Weights of a small image classifier.
Model: 48-pixel images, width 512.
Training: muon at rate 0.0035, 10300 steps, held-out accuracy 94%.
Data: trained on stained colorectal tissue patches (NCT-CRC-HE-100K), 45211 training examples, 14.6 epochs.
Rows from block 10 of a small image classifier, named by matrix and row number. Rows with one number belong to one neuron. Each number is 500 + 25 x the weight over its row's rms, rounded and kept within 0 to 999. All counts start at 0. Numbers have three digits each.
After each neuron's rows are labels from the 100 images, of 14976, where the neuron reaches its highest value: "strongest on" is what is common among them. Only what is clearly more common there than usual is listed. The data: stained colorectal tissue patches (NCT-CRC-HE-100K). In brackets: how many of the 100.
# fc1: MLP up (model.blocks.10.mlp.fc1.weight, 1024x512), inputs 309-411
# fc2: MLP down (model.blocks.10.mlp.fc2.weight, 512x1024, transposed), outputs 309-411

fc1.19:547515486530480515509525455528513555467506479545472517480518526524511524499505514542504498485537486485482499489468481510550485528493503500522515490440519508528508517500546458483508504486533512466478487525503477523488483505505552497540536480504474478501514483483485519515522517484492461511554468444501509480500
fc2.19:462487507480488490505520496513517442437516505479510501466489528491519518479513536491500505507522465509487456479485483480501493489521517515465483500516521457465498483493498481518515540506531462500542496543461516491497525518510464498526463459507522487488495494549553472517492445490488522519494545525525515506543
strongest on: tissue: tumour epithelium (52)

fc1.526:450498518473484505513551525502487490495458510489486502487493458513486480492488484517522495478543495517483529465503528517539518462449537508512516499461483507499488503507521528502520507535524507460458546495503524442518489497497478482448431503476480507496515497514479459454481512488532465483493509500438563486485
fc2.526:515481462494527478517503487489493493533524498500502507547496525509516509521514521510555447524520504443540502498474496562476496546527461492498502507490491476509537518501518517487459528473536528499517539471508534562485490482488480570495522487520517476493499479496501507509479500461504545495499514488484501530510
strongest on: tissue: normal colon mucosa (80)

fc1.323:455484471507475505525517488483506505508463478483498506491538475482525471487508475509502485518497502511472496550495525511485504507490446524548501489489525485524529454480507483533486493487461525511530513465491523525505521517501493495520514499512496489499539503483490536487494546505523524470459506526512548499448
fc2.323:480456451526515471507483488526488521532435484479481520487517501525480487503519517466514531533498499485493537438519520494511449506508535501454472502529512470505497538562504468518531468507490493485429495499501516495522527490492502459518471517538491516511479494486522497501508477472468493512507552486513482544526
strongest on: tissue: cancer-associated stroma (68); tissue: debris (30)

fc1.255:474503497481500482470487495538489505514527523475505535500515498502514498516488544486471497466510514491465489469548480523487508508522467522549518512506471505516467506517501507491499516531448523526520517482502529527500475498507496484510513528558497477490485498476487520483546466516505455515540481462498463501476
fc2.255:466487527518462501505492539452513527516504477489488489518485503524496500521512507520484553543429522517525530505492513522475491485504527475487491482492522512470474464532484489471493435525480503484514473440499485499542485504470458506498539486502522487513523481509498538540518526524479538506475434514521542499520
strongest on: tissue: adipose tissue (49)

fc1.402:489537474486495499485494510491513566506495446515523496479486512507506508538499513512530512520488522503498525490496499459494546533489441491521581476522505500503493500498537491556488520467517479529468454481488491531492540501495505552499527507492496528475451481482514547564500543495502524502512521505501516537496
fc2.402:506474483525520488539513500500491468465506484546477496455526480529530475483464441492445487531479525499505486520466521487481467531510497497520449518531517472463533493500490523473463481537516484496499493480530501502520422490503535455478495531487506510530554494531512489478517521532489526530505504515534479470505
strongest on: tissue: adipose tissue (54)

fc1.550:504509526493536511487533480473510463486504487491482522546498507533524511513503464527449472462474480521497487529516459511472485501498481498504543542525526448494550522483517484443540518482501527513503491499523477476510471515482484507513515474507535526521494483535441482507532489549479489481477514515510522501480
fc2.550:553488504496466514499460477492529507467482475548458510507443498476553537452524506516521491535516511460489506507489502515490537505514533493534473491477495469480487505489487541492487512516543517520502517519505541486504516478511492492496490494472485481504485522482531516526527486510475505474454513515497475516504
strongest on: tissue: cancer-associated stroma (34)

fc1.324:522556494506505507523505473465526503477503498505514494530459517499527498485528501510485494494508513498488499488524499522484503527504485469513473530455520472499479470504514444500538479501486488510451482508542506479506463492494472486494508439491476472477495527486495463528547486533483522521517509471471531457514
fc2.324:500560528518486526546498510500496428521533533520500525508517502495498553487485467532523531537503520499473483525485498479495504531519511482559489520522475478513497503467478510493524526481491480455479531489467465541524497470485519511515505520491479508500491514492517488462521514509467463528464483503516502470491
strongest on: tissue: lymphocytes (97)

fc1.463:522540510484580529496533548447524504472536480462503510541476456484490528511497483517470519473508469475481451488487454511501497472476542484476528523438545528528507476484466532531458516492519481497473474531513470535511521473528522550488488483505503503472546518446484496464494492539520521512487493520538498502468
fc2.463:502494478458501431508472447506486504521520528510539500509522525487465466457532455537527504536506538503529471537514501469482531496498473440520521497530491499504483457510520481481488513491468509491468510467509498464494465479463439524513515476459465506484458497472489506508517482517554521484486497521530487507510
strongest on: tissue: smooth muscle (100)

fc1.672:495480502519472528509506493489509529494446512512510473504480473479491474467502478481498465521531513485477533485492539480466479499519526496475534476495536529483472526517520522495541472523531497504504467473479480474498556513504527508463475545491492488504482495492507471516467493485458478502481515485528474472493
fc2.672:482507500508437451466478506540508499512487513481526477455522528508500490475478525486488515515515527527518498519495518522503511500467515461508495516525474428540517487515485448530521513488536500476512526488529505530525503471498516457472480504493492518510513518488498533510545506508501504504508532543489480533517
strongest on: tissue: debris (100)

fc1.232:523514494545478547466471492514487488477475535511491499478511495506488498488531522485479470512508494520507454474494493512485495477498497463484492510494517505553515488509488481526514526501458516527497522501485433463546503526517512481483468534449483510503470534467530484510507476502506498501544452549551523520483
fc2.232:522487503486493497513488518446490446509480490535469458500480472524546475493494490528506475516502512488489491485525471510503537491520487505505476505514490510499523532486479497477476502502520500485506491523497500542462506498531545471494514540485507523477526491517478498465575504487519506513498550509462535495496
strongest on: tissue: mucus (53)

fc1.525:488498475498500420524458509514489485511477536478509516484553473480482493571498461479481475464514532505498465495516517514482507498497470511502530495475475515468491486474542492553490502475504498499484554490495493469531541481507487456533497495466448505486501507510485538475532524453498545508450459510493503476485
fc2.525:496512485502538566488498443521463536506501491527475519473497508510471493476478513536494487478514478524482562534501527492471516470537512556501479491499482510555528503538506487469521537492485496521467478497485494485491483502506522491475513526501525481475519506499493483499505539507503482514509532490537485485523
strongest on: tissue: cancer-associated stroma (44); tissue: debris (44)

fc1.24:504473502517507475506490498485453504505488480449485527482496505519490487507455527480509429505452497531479496537523517535515505462435536465507494493510486519463521501504502517504481516531522477502476514503487489548535507511459498512534494446492492479474519509477497498510491474525517469531466481530484491489546
fc2.24:471461503443527494521491528520550496517501468515543465482494478481526479419534490534499550486491487521485498481522504493495546491539502495509546476519490508497473488510472488510508465442492493469480518521511492483483480505478499530471500505498489494470481502509510526534523470479485506440479507480472470534474
strongest on: tissue: adipose tissue (50); tissue: mucus (35)

fc1.315:503524441498436532497515481522493467489486533495480454492500473485499477470510541494487444474526520547509445530497515497531518532520481524498512478477511471521517505545533568481557488543517529493508491535497508505517485496502515511510500491457532542504524500485507488500523523481512507526495516523511520471488
fc2.315:459499471482504507534516503455504477485468505496479515494463546486506550554451495497550491517501509447470517505487479470492441534533528485485515518502507506469488491510472469499473486497556529537474542517492514500482518466504507506476464499448478477481534494469480509528495451486496513483473526513490535493480
strongest on: tissue: lymphocytes (67)

fc1.546:469504483513525484479493512485515474499472495497503498498494517443521498513483524536483476536536517512532481509506493559499463471497508529492478557454521487515456481515506539524484510525530501483511486516490514518489494498479501492467470512478548490516470463543489532484520444524540501551504472454474518538502
fc2.546:520501492503439561484473504509499513504472507481523500515511502536471501523512485474572488482490469549541555517497495485510498527492508535492527467550478496521516506478504512497474468491503485491515477480512506492488492484501488529527543558521473539487536503441451480525421506494481496490515442517538475503528
strongest on: tissue: adipose tissue (64); tissue: mucus (34)

fc1.296:534461530505493484454467495486466503542472485492512461532499497479517501495543508503481462514494509550503483522502495482533527512505496461494479509473567493529464521499486539506519508526484498497487471500500529517504553484500558525504500503460525490510487484473491502560495506494505511501519511522477474500494
fc2.296:499522491473526501555512503507466512512498529466511517503489475485493473497503473499484484492494485515555523482527504507476478496468464493516470487510483483508516491483485470481493502494452526495505525491477472505493527495518523494433491523523520432494504528563526523476537450535494470487481498537486529499497
strongest on: tissue: adipose tissue (63); tissue: lymphocytes (28)

fc1.472:494481511564463487470542516523504492526520508506514455511478503517476512530494492474481468487521466519480526499522468475512520525527495480532520478517482492514535499510486532493514508499478513533502525518476499501534496505522526458469460541489453512474476506482457531499496501468498488465483519526475569563451
fc2.472:501523526472515501491471494452485500503550502515496481492521426472470486503478514527541484496507502494522527486514458518500484487472470501482530501510503483471473519548477489532501464534512478498493520480523557512508503483511514539504524477533541533488508452487513517508535501524501480473516407513503516436468
strongest on: tissue: cancer-associated stroma (42); tissue: mucus (41)

fc1.726:487515521510500510472493491461514535538484467489474498452559515524497524481494566533546475550490553492489508533503499495458517486497459452517529507481505458534524530478492471465524485467507512495493485513507543497551444499544533528515471477511517460466512504479497533510503496487468512499478497496507571515506
fc2.726:531542492535502515512487467480493513445514590517499519463487503504505459494475501495504510440508480497530500488503512523514497519463548517540484505504542492485472512492507487496487488512525521488529492513525526526484471527514487506466507504502497524520500442492495473501503495500500520497485430507473494475533
strongest on: tissue: adipose tissue (98)

fc1.368:529476478504506506473525538475481473446469515523526522494484508507537500502554480554477519495464501472466481439484488544534536490479507548514496513527527511447505511476484536495475560497487500527497539507533480473495535495505531445507453533494471485493478497513433500504524470541487532532477461507474521499451
fc2.368:505499519479488503511500540518522504470531524490481526502468492511502488501449530458510505476525521485492511507492490504562503457541530504515489495463516500474469471490492503497452467459482497521501449474495509522459451458525494517487549478478515496477514499474482490463494494502492469487553511480519488468547
strongest on: tissue: debris (55); tissue: cancer-associated stroma (41)

fc1.271:482502498504519474499490517498470511491453467520513456532502517544480520510466488522511532494517557524518517502524486497486476473526498509534520486511480553551503511481517532463446493495475522530527504512467496464482496508542485502486522536508535510452505501555508471490465485504510478495503506512530547493550
fc2.271:468502456538497537504479483492512479488518498490512496503510475493525492471497496492479498498461502497467496555479530470512524522471485501490488485514500482504503504523575548532545517529521486508468503515493522477500507502540501440486503493471475531498462539494466471524567496471458519518527506461511509532518
strongest on: tissue: cancer-associated stroma (52)

fc1.478:539445474499486482506539516516494519539544457521473528471546451495478482492516521490505482486486493498512490451544520493498501476505483479476524495537513512488494493512509467498485505497481520521506479485465513490498481528503512481511514500529542516495496495532489512514486520504508540508475508466462545522471
fc2.478:546546533561504531485522498507508436493477491477536489496470491517547474490521509499469485533472499479505502501519499478466547489472500483520467490496492492519517510536484539519511432506481453481501461492479465504546480542501520517497455507480501468529496533469523527470565497499504508482489507497525461468524
strongest on: tissue: smooth muscle (76)

fc1.352:497519495470507452478470499483504500511516451502467521514505529500520520510483488536513550480494536481491488447490518502511536494481513505454459481461523492503499492487467482495484499500512517451468514495499483528480486488465503487497493487548470546506520459516494480516477506475530528491513503544539494522522
fc2.352:476519505484474519529527499504503546528481514468497511488496441536477495528520549502472482541520485500484500480535490508502528496527441501523569472529486486497531524515530505427533508529501472499479532504509521453501507507472498527476487532508524540467487458482481500458523541504503472488508518454501483540506
strongest on: tissue: tumour epithelium (71)

fc1.685:463500520483512494493489476475513528546519493529487479487538571483493481545520464499460485481494459524521494497495519509493530485531479477507505472519493519503489498479494506509465537525493487519521489530509512479459449482516446490485492485486482507490507519540507504496495440451517494489496499463502534559506
fc2.685:490501490496483492489493513519497561483519535493510450467459481503513543494492521491501545526492514484522481546506514492429496500505503500447497513533507490473510520490511504520511479502495517523507516478471523504530503500471523511481443489497513516512475510508480461530538501537470507547490512536460522512500
strongest on: tissue: adipose tissue (100)

fc1.189:528501466455527506512528499455501441476470499491510475467518542480511474498531507488455518491471504521517474481533504451487514510491448518504480489521514496477485480511523503491506524518538464546524509525513462523454488498529490518540540535469490473504528457482540485503484489481501552516489549525484471538499
fc2.189:548550498470528520506486496473487473489528517547529516471535466500486485523495472518480507475513511523490446476487490492464448541458490509501493517479506521467491521537522514474476520527511517495479477471538570508547522509510449506515476502520538506506514555529499505501484518511544479495531477516527468537493
strongest on: tissue: tumour epithelium (50); tissue: mucus (34)

fc1.131:526502494531515470510527551479466502491493507505524462508482511495485502488501453478477498503534474486496495488517475493543464480475521502487464489475511502459521525472506491516510493506519468478499494504536497544493473469472458484523510437505512504517511512510510500510517455495505492487466499498509515494494
fc2.131:538513488511484505487468506506484506519546502488501516516480486540483507502500503526462460538513517481523492494499527488456508506507504525484544520477513494456535481541503493522479533461485555470529494487482537481489514510498441508497543510500471504481536456555484454540480518462475503528517465545510536466503
strongest on: tissue: tumour epithelium (77)

fc1.312:521490486507483509519479518540510501494515522485477490490440490533505552489513514520486484511484441494518507517470514508499505488553481494478488510473485564504482508494526480531478508452524472473514506571511487512546505479496510484486500549482490464505541491506526504491494516532454505478481522469490502486512
fc2.312:504472515488467468530547470496503484505513486541501514491449522476511518520477507499462483515461525476496519492512529544485478485480501478482488532521480516507525506503500495523452478470480495503487454502438536431459476505517508481542484536482515514454485476527488462533483490471501492550521497489461513457462
strongest on: tissue: tumour epithelium (60)

fc1.181:451484520529505486504503523518480486462503485476486542492511478479525516485506492512522466509511519478503506526480509502516574498481507498509480494475493493501524507459493510482511475486540528540465525516481479528503462541486516501550486455510466518526523489517449528499456479500485514521512527496468506449525
fc2.181:499543496456487462543489477465447487478507507486546459468448494524482555494492532543480511468509473480483512536483446514496496504502485505496533469488511506486547485485500561507502536486524491486528484496483492511511459507500496515519562500518522461496502491504516504473455536488456531497483487503512464469504
strongest on: tissue: normal colon mucosa (64)

fc1.746:531514495529505490476491516502437489508488538460482498491442480550483490485457527493475563502499489443524481474494464490500496466512487489472540484470547516492547485536523478505491521488553479487504465529463474496487482491492481489494509527535522537473511480517518482518470498521512485524526499468500477540500
fc2.746:525493547511483485522558535468533506453516472463499464512516509510504442496451520554470507519508502506496528513478531496519473445534514486525507499476506482460513452508493484504483494520461533510448479532491540490544515530479527490476485480491525553456510487462488467441492498492543490448461489516529488516503
strongest on: tissue: mucus (79)

fc1.415:487476486483544507485550508464501523503446545512516460510536496486528496458457514522509449483507474524506496468496500490503479474497495505476493486523474513563491531507478491444509513500490463504532543503518452520482524519494491501549531551485490479482511507513497435516447500509541472520524482495499530476535
fc2.415:473517509511482495464508479478495464501496508564485499524496500460480512544475526504500563519482515507462497517494542492529480484506510502513453505497482528522469521478520494477497519452510503519473510519482491478492499471495486455519467492493477502502454489547523497502550493512474502495495501542528482495493
strongest on: tissue: lymphocytes (92)

fc1.452:500520534525537521499496537512479510505497472501481503475492534511531493481506515491489492532458502521488502497521490482545535508473467486520496520490475494528511510499439488502467476500497511502537487542474522570471464526524494450488518497484485447467459481506472485546548479507465485550510500484499487514506
fc2.452:450490446525493473504507495516484478539456473532483539556493513506462471515501487511477517499510498494519514519479506505463466467501519501549489495471494483504479500503516479507509484457485498496478521475504519481554499485517500503537471539525480501533539461490475521530474494448436504518492482497487493500504
strongest on: tissue: debris (63)

fc1.40:535480530551514493502492494500502498554479504486449474502497460499564486532497524513476490556493470500519521492512480533544497518489491513480511469436483516497517522500490536467505469511478478506467479529491442492457516458497497546474482526488489517528474519509511499519489457497511488502457529576473536455516
fc2.40:485507496518495488487512514485491477522442494474520483525511476512476485475512475544503519467540499521487444505503481514507513487538481504463553493527537496495479514496497513515503490465561458484522502472532493528497490490519492450484534478494490494496486478524475492470512484515530484453513487444551490528550
strongest on: tissue: lymphocytes (91)

fc1.679:496487499495422494540512477481512485506538453453506540504524506507529488491519485499525448503523530513509490502518487465490499520470478507488506478521530544494482507490471516495485534530536503485535474434484488502451483500531520515504485468465525456529543527563506457539485471492514457497453515512557496505504
fc2.679:496539530484503478516476474520485529477536501475477490492480534468547509528506513520534499491494519467517501495533505516475482478548497481549514514543464474490474482498509483529471520558491510513536515493510514508522461505478477488495513471471497521501487513461529512495561516533511520489491477509460524496496
strongest on: tissue: lymphocytes (71)

fc1.584:492523468493460457460490493508485509518513485511499474516468489512522512498500519483506492563496470501489476504505566510456475498511443545512470478475512505499521467486522511549518503480460494515511477523509488514496449499523524492514448478499484457474492485514520554502482517505555474519520472438514489538487
fc2.584:496472527483524490494529520487445491495530508511502497476486477502521493507507492523456508483531514554543516470475494482502529492507512457524518577483548471484523513428483511462475479532464528485496466492483510476486457554499526485520493500527503493488528469493512481500514499498510505511495512469514491508520
strongest on: tissue: mucus (73)

fc1.370:521463539496530502493490473463500472505456506550483502508472492516513519504488481519491500505489496489556483484479511483481491487547513513492521496507454490515483502501592507506549457521512468553472490516512477442504523495502512467473490548503482521472507516501496459473493497516518497507509472488503498443514
fc2.370:477518517476441464473506531505502454517534516455509464534478531486481459505530524473479512497524493513474481500486440457569505509514513513519487506461541505511503483502455517493531505528509470479494466500520508520492518480510513545462516503514507524528440569526530521467513504445467515497511484515523509507509
strongest on: tissue: lymphocytes (81)

fc1.157:484456513489495455508475476484516494446539492521513476485434488488469520482565505479541486450492497496477475480479468510477521514485487499442504483478489485474500482488511492519453485556496514493495516514545531510506501520475495483499524523501468494506544484506495500490450468509511526533512508480520438467531
fc2.157:514489490474528474509486518511498475567473474482477498498496488486536488506478496518497509503516486515510534473519505470520540442501499488556517479477482487473481473525513526485503520516480535507481460515474502484506505439521478517524507480495516472512476515501456463524493541507493496486551498521500490518494
strongest on: tissue: tumour epithelium (71)

fc1.742:539528479493496528544494497496501488445499518477470509531491503520500499481536495489474486509497518516500512475526472459532539501519457495507497524503530481494498509507543504471513491531542516522510500490482493528538495498540485471556474530458502486541516542457494478512513543535501508493493523487520519541472
fc2.742:485469499491480495519519501515494502470505510453532507496517543487526517487531480496551484497515505521493466529462510485511496468510500486510482477508479509500499525477476509525502498477526514496506497480495498462491526520491496489497482470502474517504488460475533496512478523519464532528490573526480512457520
strongest on: tissue: lymphocytes (88)

fc1.338:520491498509538444501522535495490528471502441495508548474501456467523457474540504499473474532483464471507468522520483524463464479490525522514543520494502487507493490479484438513501574516487489474524509509424510484553489505506462479511510464458483483471502549499534468509489517512523546488496486513519516525515
fc2.338:492511544561476518481494515476505477471504480508485485480528529498503455522482427454507475497522533538495521478478464522527525538516477474478480510482536465504494514487512503532533506517492501473537510506518559506453478488520572481440492499517506484497494487479481530468475452522475501503491490499479521498469
strongest on: tissue: mucus (66)

fc1.581:505466504496524497509496520518453535545546496522471488502496517571487500507526495466508535501449500489474514485538458504521481516476485482512507512480474511495545494504476500484484529497492485477535501526518505499487515500455494464481482481499460536508504504500528516519489515529472506502508528570502504477484
fc2.581:483503515510498479512504490462507441502496485527484506496499514463487501476523507526492475491538501485488493463461495457506483510504533512488510454483513496496466548485526510495469488509469485500501504459513491490537467522507499509478485508476517454497514477478521512488480501470526494442494505460514537489516
strongest on: tissue: mucus (66)

fc1.325:534484479512509449518503500473511477466558503555491478456499499520528562506486458472477532539494498448504478524468442541532514446512477525476515495493508512496539496490488514498465487487500493504454499509509489487486518497545478487505507527544520490486462462508508522549495544492494497505540502465526509492515
fc2.325:483491467504491578468497486509482483500516473462461522504502521521499461450501511508494528514461451475550554481491508502456529491503490489511529514477492496454538426533522508456506484499494484484512484516502487485507492506479513504589522468501522497532497482492472486515495513482489567493521465508544540526493
strongest on: tissue: mucus (57)

fc1.744:494518516549524526465540484535488499548498526537467485504517508538485473481496507514503508492497507493497546507525510517503462526471528523490505528526491456500522506498521477476494537512523471475540494494496508494502466481519535471546508526508462472479485528490509510526512477474518487517507507464536509501509
fc2.744:524479496513507453521503473525498592525512505474516483483525502481533482496486491496483492518528539488472463475450500522504514497509509525462483458527489504498474533472536466495510473523506494499477503499533486475472500520479469541464525497524461491513468494494486459479519505507487492505468529497517521530475
strongest on: tissue: tumour epithelium (54); tissue: mucus (34)

fc1.701:490498492481510508496503478465504528523494523504486471534505496486492489512525456504502453492468467525484487485502486479471462466451516528466525457436472523545495471500463496543473489491465473528528537500488505516470497495520506516495487539518512460496545450524528502505460497469521480492509514538520493471511
fc2.701:490502515482481514483519513500470507498479491487526529536511538461521528468501504493515503502516492491511496490507481474463491478519497510508474450535502483508502540499543477530513476519479458484538489446504548490495543483460453427561483482502533521509480518532503509518472523477494537515489497554499551541477
strongest on: tissue: cancer-associated stroma (49); tissue: debris (43)

fc1.329:538496505504472476509505493465502515486492481501520499450523525498502496499455484476473512509470517471539537489510465488520483428474444549503517464499535511465470476539522489443466538509518480490508506469498501473500526525521488448547455515528505510482497481519511513507514471526499444487516520436476494534483
fc2.329:534508500509483486478512490481508469493475517538504522475498487470461520502501553459503547517486520534488470486495526534487554529529552494504531494508508487530508474534464500546497517490537503519473484528514518475478488519475488509492509458475505506489515523511487481439488502505498533494478473526480471546510
strongest on: tissue: tumour epithelium (88)

fc1.164:528513512515517514513517534495514520509490547489498486468530482494500519486536477503491512566462498464491500504530473479453447536499489479496555470513534525491519538503490508518514553503485486534487536503494505515487468482528517485501479479498480534481526490469500526549483522445502554497513476512486517534499
fc2.164:483488490489448488477508503500530524535508448534507495491531459450491486531488490494503466491514475501477508487522495475518435456509500503452492531462489457480499452479539495483496513528511512487533507506513506480508456509489493496514495487473505479484514519546524508511521469492511505510561483486499512503489
strongest on: tissue: debris (43); tissue: mucus (32)

fc1.295:505531532461477479555502504480506494511483512491494550492481527532521522448536482491505493483530480509516495464545506487495479486523535488513481498511555539540478569533519501545507499531485500552449477463539510509483474534521438530468529537493453488469507485508521514483514514480506442511514539506470523516479
fc2.295:490473514502484554483531523519455529534502527455522484514494529552489501495486502514518469521459500478488485510527472521507495453481459519483552511493478488504522463492524524516485483454519508535490494495512491477488556534498480498472490492498453491567477491524477511563509507512488488504521507562455503539506
strongest on: tissue: adipose tissue (99)

fc1.287:480503532533524499513526498430483542499505494517470499512510506539492556487521513512512473505509532508511481471524499504509497485522466476498502502490531525496485511519514570517547523474459467531501490503507515506556470497507514498485485505556475460497523468549476486523515459489494463506498511473510510495505
fc2.287:490497472498493516509515505490504487505508489510532472486532488486483491509530502504484533516504474523475506498490519524471495472559510520516500480528507509564489518536468496479533458488504517483477502493474458518484485501440463486525530523494488512498521496513508516513494516479500492502472519481486482485535
strongest on: tissue: adipose tissue (76)

fc1.713:495497406481488506493489506471493487508526510529428475557481502504518475484493507473543514529464483520471463482496502488481521514519573432466496517501477468508486522494522450494477513526537522497516487510490518502483478493472508508465529455460508513487472510524495491514522527522526483495468522531475500494454
fc2.713:498518573510498476478464504502520494516493525475505470471487528477488498444498481495555486513499515529460502508518487527497507503510475516566512487476507503500521483536537494488516525525497499494490487482501492501542457468493505464490460488441497493493475490460463504532485484490507495483516500461471470491506
strongest on: tissue: tumour epithelium (37); tissue: normal colon mucosa (31); tissue: mucus (31)

fc1.388:490496506462475480464495508466482540514467517538494534523472489476471452490507508507477469463528543544472509490504460519500535488507552475523452502501505462536511507475490486541517471492476527472487462484529500512547524465446506480507446506479513494492507523478476527571526494497492507544480519531530505514479
fc2.388:503536527514483463493503521578513496467507493437520478508527490480545492494499502481536527488498498456471498552522494522454491526514485521546507524521466470513496529520507516474515534493534504542485557500504499490492509493487527557499471452482496509521489484507492491523459487499473527469525423460469502504500
strongest on: tissue: cancer-associated stroma (60)