A small image classifier, trained from scratch.
Training: muon at rate 0.0035, 10300 steps, batches of 64, held-out accuracy 94%.
Rows from block 6 of a small image classifier, named by matrix and row number. Rows with one number belong to one neuron. Each number is 128 + 32 x the weight over its row's rms, rounded and kept within 0 to 255. All counts start at 0. After the name is the row's rms in percent of the matrix's.
After each neuron's rows are labels from the 100 images, of 14976, where the neuron reaches its highest value: "responds to" is what is common among them. Only what is clearly more common there than usual is listed. The data: stained colorectal tissue patches (NCT-CRC-HE-100K).
# fc1: MLP up (model.blocks.6.mlp.fc1.weight, 1024x512), inputs 412-511
# fc2: MLP down (model.blocks.6.mlp.fc2.weight, 512x1024, transposed), outputs 412-511

fc1.295 080 [130 112 127 155 150 146 177 108  97 180  70 132 119 110 137 132 126 106 156 163  81 115 150 123 139 110 142  94 130 135 152 102 141 102 106  71 128  82 161 152 154 165 128 155 117 152  91 108 106 199 111 119  93  87 108 125 157 104 159 105 155  54 134 130 167  94 136 143 128 151 115 137  77 158 121 134 133 149 141 139 109 127 116 102  79 156 118 149 111  73 104 177 159 101 131 143 123 122 129 128]
fc2.295 085 [128 159 139  73 115 117  45  95 125 174 116  99  87  85 149 176 173 155 103 101 130 101  95 112 129 118 132 117 126 204 151 162 136 129 210 103 130 138 180  96 154 168 124  93 148 104 161 131 113 173 177 130 114 215  90 160 144 112 129 130 105 134 113 136 164 161 157  65 128  38 159  80 171 155 134 153 125 123 150  95 162 111  98 145 158 153 102  85 179 119  65 110 106 147 141  96 133 164 112 131]
responds to: tissue: mucus

fc1.241 109 [181 146 158 130 184 151 120 131 120 107 134 108  93 138 104 198  77 206 130  77 122 130  78  81  98  77 138 136 114 143  72 162 155 172  74 125  94 153 138 141 125  73 158  86 146  89 151 115 109 122 117 105 137 138  75 180  90 119 117  80  79 161 180 170 198 116 111 153 141 111 158 124 130 125 155 140 133 125 152 121 141 101  92  99 111 124 125 142 154  96 124  76 152  94 117 132 145  93 141 114]
fc2.241 107 [120 131  69 117  86 136 123 122 109 185  90  70 151 124 147  95 149 134 144  91 166 128 150 108 169 145 128 161 142  71 170 138 149  60  79 149 122 123  93 149 103 190  72 154 103 135 119 141 175 123 139 127 137  62 111  92 110 118 129 120  75  93  89 171  81 129 213  80 120 192  87 109 200 109 110 180  81 144  56 114 108 131 153 192 168 108 123 108 105 118 144 148 155 122 102 144 157 186 134 133]
responds to: tissue: mucus; tissue: debris

fc1.375 100 [153 185 144 101 189  52 153 130 117 108 109  73 167 163 158  90 101 153 115 152 139 110 173 140 133 121  91 180 131  86 127 140 100 157  90 126  66  59 119 113  62 133 109 154 166 140 186  50  86 149 111  92 140 156  98 135 122 131 102  83  85 151 137 133 122  70 176 130 107 143 127 129  50 147 222 151 113 120 139 172 106 156 154 167 108 148  53 100 160 155 128 119 152  97 126 174 129  68 139 200]
fc2.375 098 [ 76  70 160 137  73 129 136  83 117  82 133  98  93 179 128 107  99 129  83  86 152 117 138 149  99 229 129 158 168 152 111 141 137 131  66 145 171 112 128  92 139 130 133 108 119 154 109  68 123  91  66 110  96 157 123 120 171  91 115 140 125 133 103 143  78 138  43 164  73 129 168 118 123 130 135 140 149 108 149  76 101 124 182  90  94  89 168 138  78 137  87 201  98 135 188 192 104  78 147 164]
responds to: tissue: debris

fc1.338 135 [ 72 125 112 177 143 156 135 140 196  97 165 152 123 144  98 105 115 135 121 134  83 125 199 131 153 108 145 147 141 148 131  92 166  50 121 185 171 146 179 129 173 151 148  81 151 129 160  97  56 136 114 110  90  88  88  94 112 122 123 121 185 141 153 130 135  90  86 130 121 126 127  88 136  95 112 106  88 120 149 140 115 156 102 136 162 163 166  78 117 101 171 113 166 142 118 201  80 137 137 159]
fc2.338 136 [174  76 178 164 145 129 195 101 120 142 131 121 152 160 175  60 140 140 182 123 104  79 113 102 145 114 125 136 140 109 147 201  77 124 151  98 149  80  43 145 117 104 124 143  67 112 128 122 135 157 132 147 150  94 149 175 149 149 103 119 170 139  97  70 180 145 102  94 109  90 141 119 150 205 151 120 144 104 147 107 157 135 137  80 172 133 118  79  94 173 132 128  82 132 104 140 137 127  84 144]
responds to: tissue: debris

fc1.720 067 [119  99 174 125  58 118  97 116 167 115  77 155 181 154 161  99  66  87 181 175 115 127 154 104 114 153  97 139 176 142 116 104 120 118 108 138 169 207 163  83  91  91 132  25 148 142  76 153 100 130 146 147 142 118 133 130 160 178 132 170 124 142 120 116  98 150  47 132 111 119 146 127  82 123 131 165 131  78 106 122  54 120  80 155 108 144  85 125 168 169 134 146 150  82  62 116  99 112 170 149]
fc2.720 073 [105 164  34 185 192  88 192 150  95 124 167 139 116 123 157 208 152 125 145 152  75 108 101  85 183  98  93 153 137 107 124 111 101 153 118 135 159 118 115 149  87 216 137 169 126 141  91 131 109 153 119 127 105 150 108 133 187  99 125 129 107  86 193 139  86 104 150 129 134 118 133 107 126 143 100  91 139 105 110 191 111 122 196 152  82 140 158  82 125  59 104 111 145 142 130 145 111  86 123 140]
responds to: tissue: debris

fc1.645 122 [ 95 105 164 173 147 123 169 190 111 161 105 170 102 137 158  78 122 154 169 131 134  94 193 118 148 101 112 174 115 193 122 147 100 100 185 167 157 138 107 110 100 125 111 114 164  96  86 175 139 151 103 177 142 193 111 115 111 133 128  68 159 106 120  96 153 101 112 150 132 135 118  91  72 129 112 130 200  90 161 105 125  87 123 164 103 152  80 156  78 122 145 148 171 136 116 127 149 110 179 139]
fc2.645 122 [141 108 121 107  67 148 129  76 177 122 155 157 108 162  95 139 109 115 132 139 123 176  71 111 154 160  75  74 174  36  76  62 133 153 160 128 124 143  93 155 170 138 129 162 116 153 162 118 137 176 199 106 130  59 125 175  90 116 122  90  62 136 162 135 153 102 112 110 113 130 184 198 167 113 119 149 128  96  97 127 133 112 140  89 142 133 141 100 208  96 109 160  67 169 131 145  95 190 128 132]
responds to: tissue: debris; tissue: smooth muscle; tissue: lymphocytes

fc1.385 079 [114 169 130 131 119  79 162 124  75 135 170 133 149 151 163 105 156 109 107 142 180 103 137 123 175 153 191 142 182 177 147 117  77 168 152 199 120 141 142 163 140 152  87  75 189  70 160 109 114 146 129 167 168 141 120 131 205 185  99 118 111 172 136 130 127 128 105  80  82 180 137 101  66  93 137  83 104  84 135 151 106 193 156 133  70  90 108 158 131  97  51 122 107  85 143 118 105 139 123 112]
fc2.385 078 [128  92  57 121 193 141 106 149 155 144 103 149 124 109 144  95 161 155 123  99 141 174 118  89 102 144 153 103 133 145 138 137 147  98  61  91  89 163 163 102 172 107 100 197 118 132  84 150 155  89  71 136 117 176 151 120 100  68 130 132 124 142 108 135 103 110 145 115 120  60 157 161 123 106 122 152 120 126 148 140 149 142 155 186 112 163  99 131 160 119 165 164 171  85  92 123 142  84 120 113]
responds to: tissue: mucus